A small image diffusion model, trained from scratch.
Training: ademamix at rate 0.00105, 12300 steps.
Data: trained on aerial photos of the United States (SatlasPretrain), 101725 training examples, 15.5 epochs.
Rows from block 9 of a small image diffusion model, named by matrix and row number. Rows with one number within an expert belong to one neuron, the router's apart. Each number is 128 + 24 x the weight over its row's rms, rounded and kept within 0 to 255. All counts start at 0. Numbers have three digits each.
Before each expert's rows are labels from the 100 images, of 14976 (inputs lightly noised), where the router gives the expert most weight on average: "lies over" is the class under the peak. Only what is clearly more common there than usual is listed. The data: aerial photos of the United States (SatlasPretrain).
# router: router (model.blocks.9.mlp.router.weight, 8x128), inputs 0-127
# gate: expert gate (model.blocks.9.mlp.gate, 8x128x128), inputs 0-127
# up: expert up (model.blocks.9.mlp.up, 8x128x128), inputs 0-127
# down: expert down (model.blocks.9.mlp.down, 8x128x128, transposed), outputs 0-127

# expert 2
lies over: crop field
router.2:153112176074101132138122117134130127072139147104142129120114138146127112100118106162138133122137161123134102128109135067120111094158151126076121123239142099162135145127189128119122137134140114081106122142143121127108131128139113153121102112095114140112091128132136108125103098105163096115115148133173120145144120111109120117095092144117121138113079135173138114126115121157094130121131
gate.1:114129107139125126149140137116122116134140172143118083136131123137157127199104171118141141161152119122165137118124140130133108120139127137174099137121083171137156145123087152138115143146116163128154093136105140136129069147139143150121126177105119122157135124163159177165130112068139168133150137165159127132074153120152158167142137131087134127144127130083139110119169159151095139114136
up.1:141134118137131134085158145159133097126128101119105130106185081148140128190134134135135106128111119103091130101148128099146065161114157120172135140129107169135112105080099101138161164118151122156136137147108155124130141141101116174121113125129153113113142093144163115106130104086129103098115134141100126140120103139123105144127113117067154129117101116128161150112096148132200141161146
down.1:133147118114121120118138148115115131111124108097133168109139148144090110045222112116090139134134128115104132100122119141123032148131149111124123129105119184155113141132119148113167171140146126130122124155133119127147095118123109168131108135143121120119134105175140098132114094108125133110101164115107136120123110114133103134129103144038113128105142127131134138148123144118127135144140
gate.2:155158098154144120138126126064148135158112115159120131122118147113172138211183121124133051162117140119136118125146116134150203153131116110154150148127092118139125138143076146119122120126116115151140117109120098098132135106173116130136149151123117108137124088152094159145165140141144145135183137135122141153156142101119110161143133106095128117108137135110139144162143127132082124123129
up.2:132120171116132119110115121150109113112109120110114115157129114119134112168121131128130139140131111121116130097108120141101112036147141133083137118167109147089127117105223095105103109135125106068111128132110135140110102139099158133110091095154155161102122195108129110124102136147105111111104121092132126107134114132127169114114139167101161148120104110147136103099113130126138120093096
down.2:123118137102146121101134112073094134120114124137127147137117133127166143220152099152137203099132147133130142119141109123093008117158135155125125143133144175131119146108142155122137127160141121092147123134130155109146113129177108197114129124125130132113118133114148130124089101081121111116127111135120111148144118128124142112125148126141140149130132150123109151145123135121154114132139

# expert 5
lies over: building
router.5:106117143111140141115136127171099100151146119111116113118143099104084155072092128093096195120110112133142133103106153188128081165099150126124132130056131124086116096098146106142144114131117108117116141140131137120148132114102135092099112130173137136113165114124157131120104151158090107137125122128113130118112106123129115134158197126068153131113119127133115116110096118132163121161124
gate.1:179157112107112159124126097119122128114132168124124087095092134143092106118140122138124131111147128164134103139107141093156123111164064075129166135137124157152110129079095147153146108101118129115136161139138131105102155138113121146067112139093117110118081147138127122113162132126142123153068140096151128158112113094108139148076133115108128120110093092102161086140136130126133111090146
up.1:115127136147084111131154087104131124157110143121137105111101104111107083116142121102076123079112137136142113098120140157174116111109117081124110128145127169120090130107118155169128121112153141138172147114168117121116140163126111116054106164119171133107092156123148087099149148126106118144120080105116107161121107123116139147105155141112105144108147110102116077129122100096137082127126
down.1:117146149146114112110155119153134123125150110121110148125151129147135162134133140127140137084114162148154094138142103148155156123145126087120136117067090140156160145115094094097128110133133126158087157127106133144105158142125114133110109103149145140097067103135129176078149170148134107125061161100145125091159152133116122189178146110118134143141140144111081150093125133144136119121149
gate.2:078148146160116120148142094120164144140153134152127137136115080141108117165190150092091088125134092129135173129173112119133164098130149124130130129068108141142147150137105118113134137118116163118136130127132083152122123155138122146137109118151085146181113165105107102131138157114126148121155065132150111146128124196134156182118141170114094132142141118124130150150156127137123122107122
up.2:136123152098131108134093149110120118136120080132132124086127125129109126131120137117099132080152131193142103164101094131117144106113135130098084124128116129071135126107159140135131114143137153101102123131149121123153144134127121115160080069167126167129142150148139108134069128131103135103167128137144096180115123177132128145098172144125097182124111117161149129114137147146126198124138
down.2:111129107107140115133094133171105124165140182134150135098094082112154101130135122122143117099122112184130111104157138157117143098119140130102064103129113137077145115117151116119098089141123106144172122087100104151126125128125134090169091117131115145161158117167120094155093147154135132131175111131104141082128117147112124104160135121097092156120128138143134114134166078118127157097127

# expert 7
lies over: crop field
router.7:099136136122151135116128125137123093178112105127130135130126098090146140182134111086095126118132075105109135099112119186134125121088132128114119124208101149056112086101149106124120105126114110123103113117117145145144121110115121123104098118182136138105160102122135124117151144128066105131111088122084116108106114142119149133180166113138120123121125136148107141079122134124136120140094
gate.1:135112139123141135170089114118176166097125138122131145110156142144153131135149071134133115148118126103130098098153154114145113112144162152109151120047152151144102130100139132126135154140094122113137149138156128126130148117090127123101138109114110143110131113157132121114141120142140151138136140089145134164144124137149152100112140119010097160126128119118123152108114163132096124070159
up.1:126160108118162149136119148102120172143144096110098120100153119132176153135190107125146107153126152124138129104098139113095140164147127176155079121123116101126148146089125101131127116144111124159157168108154185132154152096128103094126137109121108097121136101155158103134150117095131096129166155144082160153109156135110134154149089127143094114140169098136103094139123099105111109105118
down.1:107118156111159149129115151176140105153141157115152162125113149126072120164192138126128094176123125097139143123150154121108138122159143203128115137109137159106109109131165163135184115157125124156101139120132143109143128126123178121113126156111142109138143119155109116169131131065136144115163131121111121098135082096163099125132093143175115118133087143111137140136129107129134138146090
gate.2:108161110127155132120124122143121116131114132164099123110155119141127164141139141149167166139137151160140096162117163131116143153103146143170147114170141114140129114135102119164067124127188133111122160150153140151158155130126157095142124158136120103151150096160115185161121174192114158123115056138136143129183134121128119135120135088141141122125156118111137139125122153155123143160162
up.2:133136149130133109112189150113121133131108141101142134111126140119104154208108145119123154147155133093110105130118096136147110136136158119120122110180133126082115115090139129137166131150067098134138108117094143090143151131107149110134133122129153106092120134109172053125116150195114104142114054136118104117128101159107119151126124131157145130133125148134114116104098129140155145122157
down.2:128127134119118145118132126118108130119148109123092140118167122140115169065191141136129098126145152103108118123112129095147120118085150109119124133095085129125135123113159125165180126123097120027140095132127070134129130124123129172123142134125126133127133101115136130148142104101135109115162047146134128108163124122140133123137120157164149132135162124156137158110146094152101112170135