config.yaml
train_examples: 101725
image_size: 64
horizontal_flip: true
mlp_ratio: 3
fused_qkv: false
inner_norm: true
moe_every: 2
expert_mlp_ratio: 1
patch_size: [8, 8]
lr: 0.00105
beta1: 0.9
alpha: 2
epochs: 15.5
weight_decay: 0.3
Rows from block 6 of a small image diffusion model, named by matrix and row number. Rows with one number belong to one neuron. Each number is 128 + 32 x the weight over its row's rms, rounded and kept within 0 to 255. All counts start at 0.
After each neuron's rows are labels from the 100 images, of 14976 (inputs lightly noised), where the neuron reaches its largest size: "lies over" is the class under the peak. Only what is clearly more common there than usual is listed. The data: aerial photos of the United States (SatlasPretrain). In brackets: how many of the 100.
# gate: MLP gate (model.blocks.6.mlp.gate.weight, 384x128), inputs 0-42
# fc1: MLP up (model.blocks.6.mlp.fc1.weight, 384x128), inputs 0-42
# fc2: MLP down (model.blocks.6.mlp.fc2.weight, 128x384, transposed), outputs 0-42

gate.227 [123  51 148 134  87  97 163 125 182 125 168 137  93 136 178 134 160  81 100 131 148 154 129 144 106 125  55 110 177 112 173 173 113 176 142 170 127  73  82 121 172 144  55]
fc1.227 [140  79 159 126 125 131 135 112 102 130 198 168  82 105 173 121 132 129 103 185 166 158 135 102 170 112 141 135 122 119 100 174 174 117 161 130  81 126 136 105 145 136 103]
fc2.227 [130 159 151  89 102 128 116 102 129  64 183 112  69 110  86 128 114 144 126 130 129 119 165 144 176 138 123 110 165 143 161 166 156 116  98 107 175 122 119  86 123 113 138]
lies over: crop field (29)

gate.335 [149 136 147 154 136  58 134 154 156 200 137 166 131 182 122 175 113 129 156 132 143 160 137 159 137  41 127  76  92 232 109 107 105 106 105 194  58 122 195 130  88 125 131]
fc1.335 [114 155 154 145 148 133 178 101  86 147 124 160 109 122 158 147 142 229 150 137 118 142  99 146 131 164 137 172  92  80 156 157 186 188 114 122 133 187  73 120 116 146 112]
fc2.335 [107 116 130 129 115 122  91 143 144 167  88 128 111 108 113 105 101 204 189 154 134 129 177 143 108  64 130  78 117 233 121 117 100 124  55 197 118 118 163  95 131 147 116]
lies over: building (28)

gate.27 [105 165 103 142 139 101 108  97  96 173 161 167 137 160 126 108  55  77 150  98 133 117  83 162 115 104 112 116 105 122 145 112 129 167 119 165 131 159 115 136 130 156 138]
fc1.27 [143  83 223  89  74 134 111 177 160 139 152  48 140 128 118 147 184 137 104  80 167 161 135 109 133 100 127 163 134 122 122 131 140 127  93 121 109  73 114 100 128 128 118]
fc2.27 [164 147 187 139 121  74 100 126 138 115 123 193 194 147 124 134 174 109 150 136 143 122 102 126 142 179 137 149 153 127 133 123 137  78 122 107 152 171 164 139 115 116 134]
lies over: crop field (33)

gate.188 [ 70 120 147 148 153 114  62 111 174 131 113 116 159 145  73 179 109  97 141 160 101 118 126 156 143 110 232 142 166 121 177  83 130 102 120 120  79 144 107 114 192 190 119]
fc1.188 [161 129 140 109 117 137  69 136 146  90 164 138 107  97 166 166 160 117 121 152 124 140  95  96 125 150 107 129 154 114 144 101 112 123 169  81  92 144  96  89 144 137 114]
fc2.188 [ 84 122 135 146 133 127  74 133 126 162 173 101 130 122 103 142 168 140 116 156 155 105 157 149 104 141  95 118 131 136 135  86 100 104 171 168 155 103 120 179 153 177 139]
lies over: crop field (29)

gate.256 [127 133 134 141 175 110 108 128 172 140  81 116 179  85  85 108  98 120 163 144 110  59 112 117 108 136 166 102  82 113 146 135  87  92 170 139 128 134 137 191 105  75 112]
fc1.256 [168 138 124 123 142 101 138  94 152 179  64 171 116  99 159  94 127 145 101 144 163 138 140  93  94 151 144 166 155 169  98 101 151 130  88 117 140 111 172  46 106 150 124]
fc2.256 [202 146 129 140 131 136  82 145 123 166 153 169 136 135 118 158  62 139 119 131  97 117 151  81 140 148 136  93 120 125  97 136  82 108 110 131 176 141 174 126 111 109 102]
lies over: building (48)

gate.295 [111 146 103 132 131 139 168  87 123 152 150 132 162 114 139 163 191 161 174 132 123 104 193 118 140 101 103 172  98 144 129  78 119 103 140 136 115 231  87 164 110 117 148]
fc1.295 [149 126 137 135 139 158 135 126  99 157  78 170 132 124 147 114  75 164  76  96 113 100 153  90  76  76 145 133 103 203  98 114  81 128 114 105  90  88  89 122 184 127  87]
fc2.295 [ 90 157  94 109 128  86  84 117 146 137 138 181 133 120 118 138 162 157 102 153 125 136  94 116 188  97 119 107 118 253 143 147 179 122 136 126 130 105 112 118 145 129 110]
lies over: building (33)

gate.165 [149 106 125 145 181 123 152 155 140 118 107 168 121 145 199  91  85 175 120 183 157 116 127  96 121 112  81 109 161 168 166 133 141 127 166 112 126 111 138 163 149  98 103]
fc1.165 [134 113 187 126 129 128 125 115 151 100 187 145  75 141 190 139 146  53 112 125 155 139  91 160 132 150 137 133 144 150 166 191 148 154 102 121 144 133 111 110  81 105 137]
fc2.165 [174 171 151 110 119  85 124 112 174 105 141 145  96 113  35 159 129 227 111 145 163 145 143 101 116 159 174 121 140 144 133 185 123 127  61 120 103 108 103 103  95 152 152]
lies over: crop field (25)

gate.356 [117  78 128 161 104 112  99 152 125  96  44 111 142  96  96 184 140 154 124 144 110 107 145  99 203 113 153 131 113 114  24 158 113 110 113 103 151 124 163 152 107  97  98]
fc1.356 [121 108 156 177  89 140 107 142  86  85  65 138 138 111  76 125 129 122 133  95 145  72 137  93 177 190 210 169 126 102 126 129 107 103  71  94 149  99  74  93  92 156 158]
fc2.356 [169  85 102 142 100 159 125 161 117 149 166 136 155 136 116  92 178 113 125  71 122  95 134 115  58 169 126 120 107  93 120 163 200 173 134 134 121 161 133 152 157  92 223]
lies over: building (26)

gate.332 [124 108 177  89 105 137 173 209  88 169  75 133  65 160 176 129 123 148 115 140 142 116 102 117 110 138 101 139 141  91 106 108 189 123 102 133 134  82 115 114 123  92 101]
fc1.332 [101  88 131  56 135 173  72 154 110 149 137 117 154 161 151 124 115 107  83 159 148 151  85 154 127 169 119 104 112 134 148 134  87 108 122 149 133 111 180 113 128  35 100]
fc2.332 [145 155 144 135 123 144 155 160 106 129 102 116   5 124 164 191 113  93 151 109  73 140 107 104  81 141 125 107 120 196 122 114 156 115 106 144 116 126  88 115 139 138 137]
lies over: building (35)

gate.193 [167 153  74 151  97 137 148  92 135 104 128 142  47 125 117 132 124 179 165 169 156 140 106  78 197 141  93 115 136 179 130 118 121 121 168 133 161 160 109 113 144 156  79]
fc1.193 [116 150  75 111 117  90  43 139 131 154 158 120 165 123  99 177  73 134 148 100 141 129 132  95 129  97  91  99 177  80 156 177  80  80 206  86 149 124 156 149 186 124 153]
fc2.193 [172  88 177 103  98 117 178 136 132 125 102 138  84 124 148 140 147 125 102  83 133 111 144 107 111  94 181 114 108  76 168 150 188 129 123 116 146 125 218 146 156 164 169]
lies over: building (33)

gate.285 [ 90 146 130 144 152 159 105 101 129 157  87  21 155 152 169  96 103 181 139 101 106 142 150 131 149  80  79 131 151 130 114  79 117 116 133 132 157 159 106 133 116 109  78]
fc1.285 [149 112 161 114 106 133 118  58  47  99 144 120 157 116  59 101 122 130 107 210 132 132 126 167 127 147 146 145 116 146  77 147 170 131 121 132 113  98 126 102 163  96 134]
fc2.285 [120 107 112 117 179 116 124 122 136  90 168  51 108 116 197 185 121 228 135 151 105 169 119 139  97 102 166 112 184 152 118 150 122 146 117 126 163 168  57 116 166 163  98]
lies over: crop field (28)

gate.315 [ 74 111 106 108 191 145 164  79 147 179 100 118 148 179 138 159 143 191 161 165 116 105 153 133 164 152 166 104  98 157 166 130 103 107 154 157 144 145 113 151 134  49 149]
fc1.315 [110 136  81 132 125 109  59  80 137  69 140 132 152  84 127 145 118 110 149 135 146 151 180 129 118  28 102  90 103  38 133 131 113  77 125 112 113 187 137 150 148 142 170]
fc2.315 [145 119 141  77 105 123 160 112 117 128 117 143 118 127 110 138 142 104 171 110 119 145 100 138 135   0 150 127  99  22 107 145 147 128  72 113 126 123 109 137 152  87 136]
lies over: building (25)

gate.266 [139 157 144 118  80 148 132 131 173  98  96 100  90 110 158  87 143 127 130 223 111 141 121 134 116 152 144 164 187 148 131 167 160 151 100 118 145 169 107  77 123 112 104]
fc1.266 [147 106 147 134 162 125 108 132 157 152 139 111 129 169 137 106 142 126 158 134 145 107  61 130  69 127 153 101 128 159 129 142 109 170 144  92 111  86 157 131 127  88 104]
fc2.266 [167  83 108 137 125 141 139 179 139 134  86 111 142 146 178 136 128 121 113  69  92 110 158 117 183  86 121 109 148 185 130 132 148 140 167 114 124 196 186  97  88 168 106]
lies over: building (25)

gate.60 [137 129 145  85 128 156  72 174 120 144 140 155 125 117 145  88 122 102 114 157 156 173  98 132 138 175 139 107 141 122 156 171 120 151  99 121 170 105 102  77 128 128 188]
fc1.60 [171 123 135  96 106 124 111 121 113 154 141 185  84 125 172  82  83 129  86 157 160 144 127 114 130 168 103 174 149 173  94 145 129 161 104  86 114 128 127  75  89  78 121]
fc2.60 [137 109 101 160 100  90  85 141 133 116 162  91 125 129 133  94  79 108 129 143 113 151 103 117 102 158 127 135 147  51 159 114  88 151  86 119 143 130  84 129 115 115 138]
lies over: crop field (36)

gate.357 [ 87 142 202 112  93 114 214 133 102 151 103 122 132 136 109 156  81 167  93 127 138  48 120  96 119 122 118 176 169 161 119  86 118 117  90 109 100 110 148 114 151 106  93]
fc1.357 [133 153 102 168 121 158 104 102  93 110  89 102 166 106 121  99 171 171 129 162 113  85 171  97  83 141 123 173  85  94  74 155 118  60 125 143  92 182 110 140  99  71 145]
fc2.357 [160 155  57 124 145 125  47 107 152 149 167 108 129 104 106 112 137 183 128 100 123  26  92  95 134 115 181  80 140 155  97 185 160 109 131 138 115 103 128 153 158 115 128]
lies over: crop field (35)

gate.144 [ 88 121 159 133 183 144 107 159 136 169 151 139 153 125  55  88  46 120 141 107 130 108 107 123 128 204  96  85 126 185 186 134  89 121 152 156  77 116 146 124 123 102 176]
fc1.144 [128 116 131 186 138  69 116 141 118 168 130 178 115 116 135 134 159 140 107 132 145 152 165  92 104 169 118 120 101 177 181  89 124  74 120 152 104 183 172 140  78 118  66]
fc2.144 [ 71 164 104 127 131 129 128 163 140 156 125 116 120 120  90 144 161 143  92 136 172 122 100 147 124 150  91  95  90 201 139 130 145 127 123  79 143 136 179 111  75 133 159]
lies over: building (74)

gate.347 [ 91 104 130 161 163 176 162  89  78  49 102 119 157 121  63 133 156  77 160 102 114  44 129 135  98 131  92 113 116  83 187 102 161  83 173 164 119 107  94 149 152 180 153]
fc1.347 [ 94 110 138 122 149 212  63 146 142  64 130 117 185 194  78 144 170  71 145 118 116 137 101  99 147 112 116  93 118  92 152 135  82  91 148 142 131  96  84 132 132 197 157]
fc2.347 [156 182 156 119 140 117 169 110 132 168  98 109 159 106 179 137 165 218 107 125 120 182 158 144  96 147 121 105 136 195 105  87 159 114 162 109 104 147 171 147 101 144 122]
lies over: crop field (33)

gate.205 [ 95 134 100 109  67 100 132 157 145 119 161 144 105 159  79 139 133 110  99 178 135 197 137  93  91 241 150 144 147 157 136 124 165 108 155 151 150 129 101  72 130 104 122]
fc1.205 [168 136 161 156 148 113  85 124 132 106  84 146 128 101 136 160 126 131 140 165 146 131 154 133 172  20 109 139 124  82 156 140 175 103  99 122 105 115 118 161 176 152 105]
fc2.205 [125 124 158 146 132  96  94  89 131 136 116 124 171 155 131 108 110 127  97 137 105 161 163 110 183 198 132 136 104 191 147 177 122 137 160 138 143 136 126 122  99 123 163]
lies over: building (40)

gate.211 [112 132 137 172 124 104 148  46 135 188  92  74 135 175  94 106 157 203 157 137 109 146 168 112 145 139 172 145 117 119 188  91 132 131 145 120 130 121  91 113  94 135 133]
fc1.211 [126 147 140 110 154 125 113 120 166 125  88 133 154 115 126 130 142 114 138 164  87  88 103 156 205 122 164 112 111  77 128 128 104 106 144 129 116 137  92 179 100 160 123]
fc2.211 [147 134  97 135 148 136 132 148 101 107 184 142 185 112 152 116 117 129 145 113 124 137 114 151   3 152 117  94 139  83 143 124 129 164  70 124 118 141 106 113 121 189 122]
lies over: building (29)

gate.147 [133 153 174 164 124  82 151  37 146 104   0  93 144 102 113 121 116 190 181  95 100 120 144 140 159 148 113 137 127 124 163  86 105 110  95 161 112 104 116 199  90 108  93]
fc1.147 [167 189 138 140 112  87 144 121 120 109  96  99  99  97 115 113 181  92 179 105 157 111 169 162 219 147 131 137 157 171 168 130 177 127 177 131 149 125 139 124 131  96 143]
fc2.147 [155 144 140 121 149 136 133 166 103 121 107 112 154 138  91 183  76  68 196 121 181 101 106 107  10 143 129 149  80 178 137 177 138 150  44 178 152 111 188  77  98  83 151]
lies over: building (38)

gate.19 [124 154 135 158  90 119  35 140 110 147 163 112 151 196 159  89 143 119 107 126 112 136 100 138 121 124 141 132 182 118 147 213 140 179 150 136 139  86  74 119 168 152 126]
fc1.19 [145 128 103 140 101 124 162 103 133 121 152 136  95 123 164 121 140 128 102 140 154 128 141 188 137 142 246 160 165 182 143 136 165 122 117 121  75 125  94 111  83 148 162]
fc2.19 [133 122  99 134 159 106 162 125 135 140 155 111 125 123 100 110 150 121 139 118 125 129 128  53 130 121 225 168  80  82 111 127 166 138 163 150 180 115 123 119 141 190 114]
lies over: crop field (41)

gate.278 [ 94 153 125 137 148 147  78 118 184 128 117 123 117 129 190 165  98 136 149 149  73  85 131 111  99 119 118 109 104  68 142 112 138 144 150 119 142 131 137 146 142 137  66]
fc1.278 [ 95 123 134 140 165 115 117 127  96  92 135 119 156 138 112 111 132 128 159 136 110 123 178 131 147 108 107  93 101 118 164 106  98  98 140 205 178 143 102 133 106 166 107]
fc2.278 [145 151 143 151 100 126 150 174 108 100 120 161  68 102 122 134 171 111 111 117 133 151 114 153 132 167 124 147 134 164 107 144 146 106 164 100  88 124 151 129  73 105 180]
lies over: crop field (30)

gate.189 [105 107 125 135 120 105 135 179 208 135 171 119 135 157 148 166 163  62 108 124 115 155 104 131 129 144 148 122 143 124 168 184 123 173 117 179 133 100 112  98 104 134 134]
fc1.189 [143 142 130  76  83 124 195 140 144 112 190 130  77 126 155 144 135  85 127 116 121 124 138 168 152 167 135 150 135  83 138 170 167 129 154  99 112 143 129 111 109  73 136]
fc2.189 [132 124 139 174 145 136 164 137 132 160 159 132 106 130 120 157 129 186 101 133 107 131 126  87 162 161 146 125 135 124 121 161 181 119 130 126 141 103 181 161 135 101 127]
lies over: crop field (25)

gate.363 [176  95 100 119 148 103 171 114 164 149  95 155 154  84 171 108 105 154 153 144 131  78 153  78 124 188 149 129 101 151 150 139 118  92 169 107 110 160 113 200 135  66 139]
fc1.363 [143 115 124 120 159 167 128  96 151 183 160 118  74 100 126 142 141 136 193 184 131 117  76 135  62  79 122 144 119 255 132 139 122 132 137 142 151 146 147 101 137  46 149]
fc2.363 [159  83 147 109  85 139 147 166 114 101  65 135 116 143 174 193  88 136 127 151 136 132 134 129 161 199 215 141 124 208 133 155 127 121 148 103 150 108 180 140  86 161 121]
lies over: building (66)

gate.183 [ 86 166 146 121 116 115 125 109 102  74 150 115 115 175  92 139 168 113  74 149 154 125 159  93 117 115 123 185 114  83 167 119 153 130 214 133  66 151 144 113 123 128 169]
fc1.183 [156 115 180  81 115 131 154 130  92 118  46 103 135 112 182 113 177 115  92 107 127 120 142 139 149 123 100 142 123 182  97  90 139  65 117 113 132 140  93 127  90 169  74]
fc2.183 [153 142 118 139  90 177 155 113 146 139 125 115 142 160 137 116 110 116  82 131 137  90 131  90 161  98 119 132  87  28 121 138 139 160 153 121  81 143 166 142 113 108 146]
lies over: building (28)

gate.10 [151 102 135  60  96  90  80 143 139 157 108 109 140 110  97 207  66 138 163 166 120 129 121  78 101 133 131 137 133  84 119  92 149 115  81 147  89 132 133 139 104  99 131]
fc1.10 [163  92 153 109 129 118 107 168 132 189 149 126 126 118 162 148 132 124 118 119 185 136 117 106 137 102 116  69 164 105 142 120 107 170 112 125 129 100 104 134 170 162 107]
fc2.10 [ 96 141 121 196 131 126 105 136 157 164  91 158 169 111 157 158  75 118 126 136 152 120 153 156  84 148 146 160 128 167 155  93 149 131  88 108 151  59 126 128 114  82  99]
lies over: building (44)

gate.276 [165 148 116 149 109 103  92 136 181  71 135 128 117 120 180 151 112 129  91 121 136 135 120 139 131 206  85 122 119 109 137 120 154 123 123 139 117 155 176  79  77  99  71]
fc1.276 [160 152 152 182 112 101 173 113 142 153 121 116 109 171 126 147 122 131 158 138 121 124 190 114 110  75 175 164 131 159 119 108 147 153 114 143  97 105 169 111 119  92 118]
fc2.276 [132 133 126 109 128 117 129 131 125 129 116 106 147 160 118 121 129 154 130 150 115 128 129 118 127 233 119 109  90 100 138 116 144 122  75 139 131 102 157  74 101 116 132]
lies over: building (40)

gate.365 [105 176 169 135 142 151 114 134 152  97 193 135 123 145 154 122 126  32 124  94 133 126 168 159 148  67  98 115  84 179 123 144  97 108 153 118 149 162 111 133 131 111 140]
fc1.365 [152 119 166  72  97 125 167 156 142 122 194 113 159 133 125 163 156  72 144 130 105 118 183 171 115  80 139 128 141 157 157 183 129 127 178 119 124 110 134 161  91 124  90]
fc2.365 [ 82 103 166 168 135 115 115  81 158 127 176 107 100 142 137 124 154 221 145 132 132  97 106  99 133 156  80 167 149 134 109 144 144 120 143 164 120  87 115 154  83 118 154]
lies over: crop field (43)

gate.30 [116 155 154 125 151 164 196  97 116 129  85 115 168 168 109 133 113 140 147 117 143 135 167 155 152 148 100 102 143 160  60 100 106 156  90 162 114 145 131 182  72  76 118]
fc1.30 [187 101 163  48 126 154 143 127 143 133 106 102  45 114 108 159 187  87 127 112 145 160  94 172 133 203  97 133 140 153 134 133 104 169 164 135 150 145 134 120  93 166 108]
fc2.30 [180  90 139 120 138 142 205 125 125  91 110 108 195 132 144 141 119 119 161 127 137  98  76 112 142  77  88 120 121 108 161 104 126  89  35 133 140 153  83  78 141  86 170]
lies over: building (51)

gate.370 [109 113 133 113  92  56  89 165 122 124  99 192 120 118 129 167 154 152 103 137 200 151 104 110 120 134 109 118 121 123 143 157 170 137  77 130 164  86 132  99 123 155  82]
fc1.370 [141 148 115 139 116 144 121 107  79  95  89 116 101 139 100  95 124 117  95 134 136 143 136 138 255 195 164 153 132 112 109 129 141  88 101 131 105 116  75  77 121 179 144]
fc2.370 [145 129 142 120 120  97 134 141 139 145 108 126 141 123 135 147 141 128 137 135 116 111 159 136   0 201 120 138 109  90 135 137 137 123 119 151 132 119  76 147 111  73 124]
lies over: building (25)

gate.110 [110  95 106 134 122 134 119 163 162 122 182 139 138 154 156 113 133  83 123  84 136 134 110 171 127 126 153 120 123 113 140 132 130 135 103 165 152  69 122 129 136 161 131]
fc1.110 [162 138 120 116  89 117  50 146 117 129 121 115 101 164 114  81 145 126 128 119 183 184  81 105 109 157  69 147 145 148 237 162 200 152 151  98 123 112 120  67 117 111 119]
fc2.110 [100 107 101  97 133 146  53 134 118  76 119 150 163 150 197 118 154 160  72 125 148  75 116 114  69 121  64 111 125 140  14 165 183 160 133 135 144 145  90 124 165 143 128]
lies over: crop field (31)

gate.26 [ 90 167  95 126 148 126 186  94 104  97 175 173 104 158 137 128 150 136 137 128 149 181 114  83 121 111 128 136 131 216 108 110 151 129 185 137 113 118  88 140 162 178 120]
fc1.26 [138 153 113 100 107 134 183 134 102 119 181 143 120 148 141 125 138 107 119 143 132 191 144  90 108  72 108 145 118 216 129 110 148 133 176 155 110 119  98 146 117 177 138]
fc2.26 [148 122 121 144 113 107 148 107 151  80 145 110  83 125 111 108 161 139 115 122 123  93 131 158 100 214 102 121 131 121 142 122 152 105 139 112 147 158 147 102 146 158 126]
lies over: crop field (29)

gate.23 [100 106 117 147 146 183  95 103  85 126  82 109 124 100 122  94  89 180 110 157  83 115 150 120 147 107 113 120  61  86 116  68 132 134 156  97 116 166  99 154 113  89 137]
fc1.23 [121 126  87 150  79 169 102 120 146 133 166 158  98 123 125  88  74 111  98  92 141 168 161 119 156  92 153 147 161 110 179 180  94  93  86 142  86 123 152 105 154 116 136]
fc2.23 [ 70 154 156 161 111  95 123 141 102 110 114 155 134 146 146 134 144  90 140 190 172 179 129 122  81 116 115 151 133 101 181  48 189 147 176 121 106  70 111 135 118 167 120]
lies over: building (28)

gate.377 [117  62 162 117 113  72 133 122 171 120 177  83 104 161 128 143 171  60 147  91 145 148 158 122 127 119 153 105 148 114 189 106 109 204 105 176 110  95  77 123 150 139  39]
fc1.377 [116 104 114 118  93 189 156 132 162 116 171 107  89 133 138 146 136 105 159 120 133 160 133 159 118 107  84 161 144 161 157 122 137 110 100 107 185 130  86 127 156 134 134]
fc2.377 [138 141 132 123 130  78 161 116 131 146 161 153 138 146  70 127 156 151  61 132 127 115 135 105 100 132  80 130 121 104  93 126 119 111  52 115  70  98 150 116 101 162  93]
lies over: crop field (27)